Rows from block 5 of the image encoder of a small image captioner, named by matrix and row number. Rows with one number belong to one neuron. Each number is 128 + 32 x the weight over its row's rms, rounded and kept within 0 to 255. All counts start at 0. Numbers have three digits each. After the name is the row's rms in percent of the matrix's.
After each neuron's rows are labels from the 100 images, of 14976, where the neuron reaches its highest value: "top examples" is what is common among them. Only what is clearly more common there than usual is listed. The data: regions of photos with short descriptions (Visual Genome).
# fc1: MLP up (encoder.blocks.5.mlp.fc1.weight, 320x160), inputs 54-107
# fc2: MLP down (encoder.blocks.5.mlp.fc2.weight, 160x320, transposed), outputs 54-107

fc1.184 038:156123144140128091108118071115178161047117095139111130083118087138135125160173131136181096174127130094161135182112109132072167155201136123175097097113179110115210
fc2.184 072:138129098139160165109153101118030083192099124125110145106115107135132096112117144117187115175093144132109108140101174127210097117103115171086056112117102111129108
top examples: text has "sky"

fc1.293 040:096091130148094135108137112133174067154170132134098118092108100137132066149139100196086148130072113146119071118098161119155156159158187117093051179103126116106156
fc2.293 074:105146134121142134183125145133164105135058136122138122127151153135102120118147167079128090149157135130109146115125086146101156145142091111120230052135151154175054
top examples: text has "green"

fc1.167 050:115127137140145138097156109104177147146126108134142118102139128112127097081171150145057110169118179106136113085081091101115121184141156092144142147092155155188086
fc2.167 086:196112130100063095128090200147081175142081144122150105089098116100117111150125148111156131135080136114130064134143161087167117134101093154088232132140161134126148
top examples: text has "black"

fc1.215 042:145169098139165126131113155099148171072082114127163126081080093178111198137149149084121163148158116098132079162186160146088124133122195136150207124139120156156165
fc2.215 072:087081089123143139108134071113101111185142114122129144139153133071137108104128145196132106132156121120065144143067115139153147108130120143114044116142122056147154
top examples: text has "green"

fc1.92 048:053105150171093166112192092136131050163188131113048129102159126118150076117107167164086140125137129150101142083105113125171131135174169064148059180180123110077138
fc2.92 081:208139135107097095135119158148111187101080117108167112179146128157068103116120160047152182137090149111140121097134110122087127124140146119148241090104105148109138
top examples: text has "green"

fc1.149 039:137124095121111068077141166113134128124136135174146108107144113127185127156129123000200137099117096142137135093121068152118136188152150137121161155064094183102093
fc2.149 066:068074142146167182133135092133141068124101109136105131088108109115139132083136165141102146169169120125152167113083142119202138168108124147109085124170230140148096
top examples: text has "sky"

fc1.11 041:167148162114172054127110167107121139122117097139122097074081104130106137133119151059140107170126122094151116179110124084097094199152183107130180112126147125165186
fc2.11 068:124114138148125135077125067100134124172108150109118122131160117056109133131141150195102080157142156122122111076123109145188150112113088171146092119151150069164101
top examples: text has "green"; text has "grass"

fc1.42 044:143137075144182155087128152133137181113074102150169148124132085164162191155132155019167130145130123142145136139149094144069103150116118123151157068095135201085172
fc2.42 070:113071113137110117090136076091108089107124144131121132086134104104136089085129132153093104168136127123107172170064113103193158114130110167119040116148136079153058
top examples: text has "green"

fc1.276 043:114155132177192144068142169165142126080079147139142143150133104147170174122109215059118187136168106150090135111177120176095100096084123102102131086145136123054143
fc2.276 073:134099103120087158139144117084104167119099156136142165136111098140131067110131078114182140113086142166152142168086126129141161117172163130135111175113068083110145
top examples: text has "sky"; text has "white"; text has "blue"

fc1.263 040:075134110169155128152130097109173076185197122122068151154132127116128117134129101177065132082084152135125144075118121117162122104161159127174056184137099099124111
fc2.263 076:161137145080083104173158153154141132093106130153188126093085154160127117128090214073146121171117155136102146130162126157095153136134127113088241073116154191139161
top examples: text has "green"

fc1.159 041:118158123126116113150149084122236081171174136150088108152104115144159097165119146181084143082089131143128132100142166100114141125169184141182033193143095104112096
fc2.159 067:140165130099093127171130154117128139101110130116168135105114145152135130158118157058145129172114137145094128142140107177175140120149117108052186015142153193159128
top examples: text has "green"

fc1.219 042:084152129164153181096141154123205131137067091137132135104110076160112090091125168125124199141111110103077094107141102172099154125136149039153101087096147112085085
fc2.219 073:158098142124108145144122130165054149117114142140141146130112122128113133110106138132152110142123181145128078132073170106110150146126144147151182126102105066111084
top examples: text has "sky"; text has "blue"

fc1.134 046:070060151157071116119180110152167075165185148136068107092152123119145081139112180181098193120109098102084143091104123119163125141148137060132092179138115104114130
fc2.134 078:187156164135097110143115180149097190116077146142147121174129120156117118108128157092178136117090144144115074111187163150140159121133113146136255111111158145104173
top examples: text has "green"

fc1.130 042:137159148141119171093165121139179114132076100147083134139122082193143045159135167109131110155116097118114138087152102155049206118171133050162112098058143133113133
fc2.130 074:138129102135130117143094133138115103128117136113131138124127085135141097087139105119162138166132156124161087112096125111160121093078142171065099099162138099120029
top examples: text has "sky"

fc1.203 037:149140082154196153108093099071141128104175118158129126140109075118077149105182133066144177145098102122123099128146111151102131121163127141195099161089148104129116
fc2.203 085:080067134121123146157139084151151054149139123133152146077133108120169139133085154117092089145137169137115166150059156129156120132131142170072083098128092113147103
top examples: text has "sky"

fc1.161 047:133139180155200160192095085109111000069156125151137142095103099144093139142169161108136127210147119126147125150164135106078117124149167184151131072116180122157086
fc2.161 075:077110057125142139099155122152140168162128124118166119105126140183131099092054110135113109143120185105089128146051176142153145147144145133119079158132063123105249
top examples: text has "green"

fc1.17 041:113151194122115159111128134116120089154096126125121139137150088189136083124155165094128141142151114141125158113164098178113180085145116064096152112100123174120164
fc2.17 074:093131076135159147167105139135092084108144120112125119122077089077111108093138162107154094166139125145141136146107192111095091132120126152054130126160160135177000
top examples: text has "sky"

fc1.199 042:118142093148161193135128147116135037147148087157095096110107121112132084131170144104108155171068097143115104093128125116107116143146209132109115163100157133170070
fc2.199 067:124118094123124078093122122171125200135102116114125124123112151147135129101095110116177147133137155111066116156097122144168214109069116151091127071115169110154255
top examples: text has "green"

fc1.188 043:069117130138065093087142166117138095144100131142081116108127071155176105129126147174085225145045084113126121112121123105159145099142183092114040134129114153088105
fc2.188 062:161166121135142182223116115154172157132078135145171127151110129169107106124138187028153109137136101147154124148114142165082166162138120136087201102134136114143085
top examples: text has "grass"

fc1.289 041:076128080161118094177146124102146090119164109138096115115112094137116147108128153039136141141098141113118126152108123139124152154164191154173114157111170185172158
fc2.289 075:093099104160180124186135116157082068134119113124147115098130137150133126124111138107116136159138131103118149110071141149173121099109113150103090095157152060111103
top examples: text has "green"

fc1.106 211:161145097104115163120126161110138159142169152064096077102052134165103142118091134168097163085142123115171147101152056089213160182148131156165156163119168126132146
fc2.106 199:164126112121114114167112161101109153145187102135157138156116078103111120123091136073132150124123130071089139166122163143110116154074149210070167128158112123143162
top examples: text has "red"

fc1.312 038:145188156112129121157087118087155091104088126128179133128108073162122144155142106075126189141153124129122106171195111143114123139139131128198202061135117105161208
fc2.312 074:074104096138159166154147112142099074181174131114134110095119119120146129084113157170129086156142115118139164161077173134123077093137122102106025136161146093157037
top examples: text has "green"