Weights of a small image captioner: 203450 training examples.
Rows from block 4 of the image encoder of a small image captioner, named by matrix and row number. Rows with one number belong to one neuron. Each number is 200 + 30 x the weight over its row's rms, rounded and kept within 0 to 999. All counts start at 0. After the name is the row's rms in percent of the matrix's.
After each neuron's rows are labels from the 100 images, of 14976, where the neuron reaches its highest value: "peak at" is the part of the image that holds the peak; "strongest on" is what is common among them. Only what is clearly more common there than usual is listed. The data: regions of photos with short descriptions (Visual Genome). In brackets: how many of the 100.
# fc1: MLP up (encoder.blocks.4.mlp.fc1.weight, 320x160), inputs 0-159
# fc2: MLP down (encoder.blocks.4.mlp.fc2.weight, 160x320, transposed), outputs 0-159

fc1.264,034,175,167,192,203,209,208,200,179,166,222,265,181,140,211,254,235,228,216,197,210,212,133,173,174,162,191,200,240,234,213,173,192,159,218,233,184,170,151,170,191,225,172,294,200,174,167,205,160,235,175,241,171,182,212,234,179,211,185,223,167,247,150,184,226,114,155,149,225,207,206,258,216,191,164,199,171,143,244,227,224,230,159,186,212,257,190,250,179,203,220,268,215,191,184,202,145,239,222,209,232,195,207,178,232,210,173,236,175,189,204,205,175,198,209,254,196,210,223,156,182,192,182,201,215,195,261,183,172,209,219,241,232,191,213,218,214,230,197,197,157,177,233,220,148,173,212,213,230,147,189,208,175,213,199,215,209,204,212,189,202
fc2.264,056,217,198,178,168,213,195,176,250,206,193,152,224,235,181,175,232,179,202,194,223,211,267,204,202,179,205,187,181,170,209,190,243,225,237,180,226,237,257,212,216,200,186,190,219,204,219,188,230,170,155,181,194,244,188,116,182,164,221,252,244,150,209,145,163,245,179,241,222,212,182,163,181,174,240,207,179,206,187,167,197,189,230,184,150,225,232,193,185,166,201,135,177,197,189,224,204,202,200,167,188,244,137,241,191,166,184,197,243,144,237,178,226,177,229,178,232,151,188,209,196,211,194,154,200,205,66,197,209,215,214,150,217,192,219,144,154,191,240,205,174,206,210,200,228,210,195,212,153,182,232,200,203,201,212,231,181,191,224,239,199
peak at: middle right (40)
strongest on: text has "green" (31)

fc1.272,034,231,215,202,187,221,220,166,151,176,217,198,229,171,156,196,206,168,243,215,201,203,215,198,229,188,197,186,215,174,208,201,102,215,189,232,201,179,181,192,201,218,232,241,143,160,172,267,165,163,140,216,202,221,191,194,198,204,206,212,183,149,194,185,244,216,152,228,225,250,208,160,202,213,217,199,192,234,173,234,221,200,288,168,266,209,187,189,208,191,207,184,223,203,214,192,199,170,251,228,204,211,150,246,196,226,125,149,228,227,205,169,199,229,221,248,170,158,200,245,201,209,201,184,201,166,228,217,214,206,98,206,234,195,201,224,189,146,232,171,222,226,183,196,192,272,157,213,172,184,246,225,232,218,190,218,218,197,175,202,210
fc2.272,048,155,220,207,249,149,175,218,217,182,186,141,184,165,242,175,148,228,131,143,224,206,227,213,198,156,185,185,149,248,203,241,276,146,204,213,207,235,207,164,228,207,175,168,160,221,184,192,195,208,134,174,229,217,191,205,210,244,173,245,261,229,226,162,179,185,226,199,214,196,198,221,206,253,197,224,233,160,188,225,183,250,147,190,177,192,196,226,195,180,206,180,220,188,199,188,228,177,242,209,165,188,240,139,164,218,264,204,229,167,183,198,200,177,231,218,207,144,186,183,168,190,187,153,215,189,197,168,196,174,163,191,221,178,182,178,220,207,220,205,219,185,311,203,208,170,173,213,234,213,189,224,214,184,195,235,226,185,198,233,220
peak at: top centre (34)
strongest on: text has "green" (28)

fc1.128,031,161,204,191,242,186,180,203,256,183,174,167,222,166,108,180,225,179,187,180,210,238,157,190,192,196,163,213,197,216,205,232,239,194,286,258,228,181,138,205,199,205,214,183,227,217,240,174,177,226,226,216,210,212,200,198,199,205,194,137,198,230,142,219,166,224,181,190,251,192,230,228,173,164,180,140,257,212,160,184,224,224,169,163,269,209,194,195,203,201,139,170,225,211,196,210,253,226,165,274,205,253,223,192,166,224,187,199,209,177,183,196,174,178,208,220,218,229,179,227,196,221,217,211,181,206,213,178,155,214,229,276,206,190,202,198,184,176,180,209,232,199,197,132,149,183,206,219,179,182,196,209,151,190,230,179,204,162,182,139,169
fc2.128,054,202,224,139,175,169,199,190,247,258,187,160,244,183,186,194,223,236,209,234,151,178,214,218,218,171,244,222,240,220,245,229,206,179,195,199,194,161,203,200,176,183,230,162,208,190,175,222,205,188,149,188,178,263,186,151,203,185,219,183,205,241,186,190,225,190,156,226,169,176,185,256,214,153,141,217,181,190,215,194,222,228,202,208,145,224,188,228,180,207,176,218,153,207,211,211,187,188,193,204,214,159,159,220,235,228,208,238,146,226,189,159,202,222,213,182,202,195,161,206,174,205,196,190,233,130,162,194,210,167,206,140,236,168,235,171,99,205,126,199,208,214,209,222,240,221,166,188,194,193,186,194,233,218,201,236,115,200,213,272,221
peak at: middle left (32)
strongest on: text has "green" (31)

fc1.229,042,207,208,184,233,238,180,195,239,250,226,242,141,212,165,185,222,204,195,214,187,209,210,143,217,186,197,152,205,242,216,261,200,184,229,202,200,165,186,226,206,208,199,194,194,191,235,201,195,195,125,182,168,209,192,200,197,215,211,173,217,183,240,164,188,211,209,258,267,206,220,178,201,193,203,211,165,223,140,230,224,184,271,177,261,199,215,193,204,165,183,129,179,149,184,192,201,197,223,217,118,217,188,195,136,211,118,223,195,253,184,175,199,183,190,235,239,172,166,210,152,186,199,217,202,197,164,243,250,223,132,252,201,173,209,161,184,170,218,267,191,225,224,197,183,220,203,205,156,216,193,193,201,204,241,239,242,195,222,214,164
fc2.229,071,182,210,193,170,131,185,134,168,185,229,184,202,172,229,204,219,198,169,141,200,267,198,228,205,182,194,207,196,238,224,197,213,163,180,201,207,223,140,185,206,175,203,190,164,179,189,173,188,236,198,202,186,226,198,265,195,221,149,153,172,210,194,228,206,208,238,184,167,196,200,231,208,203,140,180,206,182,212,207,178,233,160,215,163,214,164,235,187,181,146,201,227,233,190,237,207,182,169,198,226,167,309,192,219,252,241,212,250,197,154,156,191,181,227,224,186,201,194,161,217,247,213,227,239,140,239,138,194,162,155,196,222,222,234,227,236,215,184,183,183,214,247,161,209,178,191,223,256,195,178,198,193,179,178,199,196,231,132,229,241
peak at: top centre (39); centre (34)
strongest on: text has "green" (25)

fc1.176,042,155,200,202,260,207,183,155,224,240,179,226,171,231,188,197,258,194,197,193,164,222,171,193,172,202,189,218,205,257,236,254,203,182,178,249,222,226,202,225,228,215,187,226,234,232,287,139,192,244,185,200,173,224,177,163,161,182,226,169,227,187,253,210,184,239,214,243,211,193,215,184,189,213,190,165,176,190,141,183,212,230,228,153,184,231,172,212,193,199,205,112,150,171,192,191,219,229,231,215,168,210,214,228,186,221,190,220,192,207,123,165,226,134,186,206,223,188,178,218,223,187,186,242,221,256,155,217,183,209,164,271,193,192,203,180,145,191,204,267,201,190,203,179,209,191,202,202,170,225,187,205,201,199,235,177,242,195,243,137,203
fc2.176,060,214,172,187,148,162,192,220,188,169,211,177,186,176,252,216,207,176,200,196,221,250,199,210,218,206,197,229,216,222,219,188,153,201,230,222,182,189,146,207,168,187,240,183,171,175,168,168,199,220,194,227,182,197,211,266,212,211,173,135,146,231,157,240,230,139,212,188,190,195,205,239,179,193,189,172,163,173,203,206,210,218,193,250,174,229,198,243,208,200,139,214,235,200,180,251,200,134,180,201,210,200,283,170,198,234,183,210,136,245,188,187,203,200,195,245,187,239,182,175,151,224,213,243,225,142,193,154,251,187,164,171,187,201,251,213,209,216,141,154,158,215,200,187,189,170,210,249,236,218,193,180,193,189,172,199,176,253,164,276,217
peak at: middle left (41)
strongest on: text has "black" (25)

fc1.83,035,205,193,197,196,221,156,160,223,188,233,172,220,228,165,150,237,184,236,197,158,209,226,191,207,206,203,152,193,158,233,269,179,225,187,204,207,230,218,257,204,178,208,214,230,218,265,182,186,188,124,218,217,229,191,179,188,218,226,138,195,178,266,211,190,189,163,223,262,187,203,166,194,179,201,192,206,245,160,217,201,223,238,114,233,197,217,204,216,194,194,161,169,203,201,259,219,196,235,226,169,263,177,278,189,204,191,205,227,213,176,174,233,142,196,184,179,224,159,259,171,177,169,224,183,209,159,204,185,218,154,248,196,176,208,185,133,158,213,243,252,231,194,221,182,216,177,204,175,178,162,193,215,220,192,204,177,203,186,159,182
fc2.83,053,209,182,194,212,150,239,239,176,189,214,146,217,176,220,227,128,216,182,160,221,254,197,204,187,213,187,203,179,253,232,234,206,155,178,211,194,163,150,241,199,184,227,175,195,185,173,182,187,218,211,190,166,203,220,225,217,235,155,142,173,272,166,233,180,185,262,200,159,192,190,223,195,227,170,168,196,202,194,200,203,232,160,217,207,223,179,214,182,200,140,192,240,204,212,198,210,204,209,210,187,139,268,121,187,254,213,246,146,213,173,184,180,218,199,220,181,200,190,192,152,247,216,208,214,158,224,177,224,177,99,175,184,202,236,217,244,227,154,164,173,223,208,186,229,204,178,209,248,220,154,203,213,222,174,167,189,203,161,232,214
peak at: top centre (78)
strongest on: text has "green" (36)

fc1.148,037,186,229,220,223,200,165,165,250,226,176,221,172,202,195,162,232,181,177,178,160,263,124,214,130,187,175,181,207,213,219,196,236,177,284,295,186,175,148,189,166,206,211,200,162,197,247,192,176,232,198,206,193,206,193,201,223,199,184,198,172,220,195,234,158,194,169,158,229,196,215,233,201,156,168,166,216,171,151,193,229,205,155,207,233,237,220,212,207,222,229,249,177,190,227,171,203,248,173,244,175,203,245,157,147,226,222,208,221,165,169,189,147,170,193,221,220,208,206,217,236,187,191,185,199,214,233,173,190,198,232,259,221,196,205,209,200,221,212,189,189,183,261,166,152,153,223,209,183,207,161,203,144,178,249,204,227,145,199,190,163
fc2.148,054,176,187,152,175,200,164,159,197,235,234,160,251,217,162,224,238,211,252,226,207,200,231,242,206,179,246,208,220,240,250,210,179,241,180,186,241,203,208,187,164,178,246,169,215,188,158,204,187,210,136,230,199,246,167,181,201,165,239,217,211,227,187,205,180,180,184,223,185,211,189,200,208,131,182,175,138,180,200,167,227,231,221,214,119,250,226,220,198,202,156,171,190,225,182,211,188,251,189,186,239,185,200,240,231,232,189,257,123,163,206,210,208,193,215,198,245,210,181,193,177,213,198,163,225,203,157,209,224,199,225,168,182,160,228,169,115,194,160,179,181,216,217,197,216,199,190,221,171,172,228,197,225,236,213,260,173,229,216,277,211
peak at: middle right (37)
strongest on: text has "green" (25)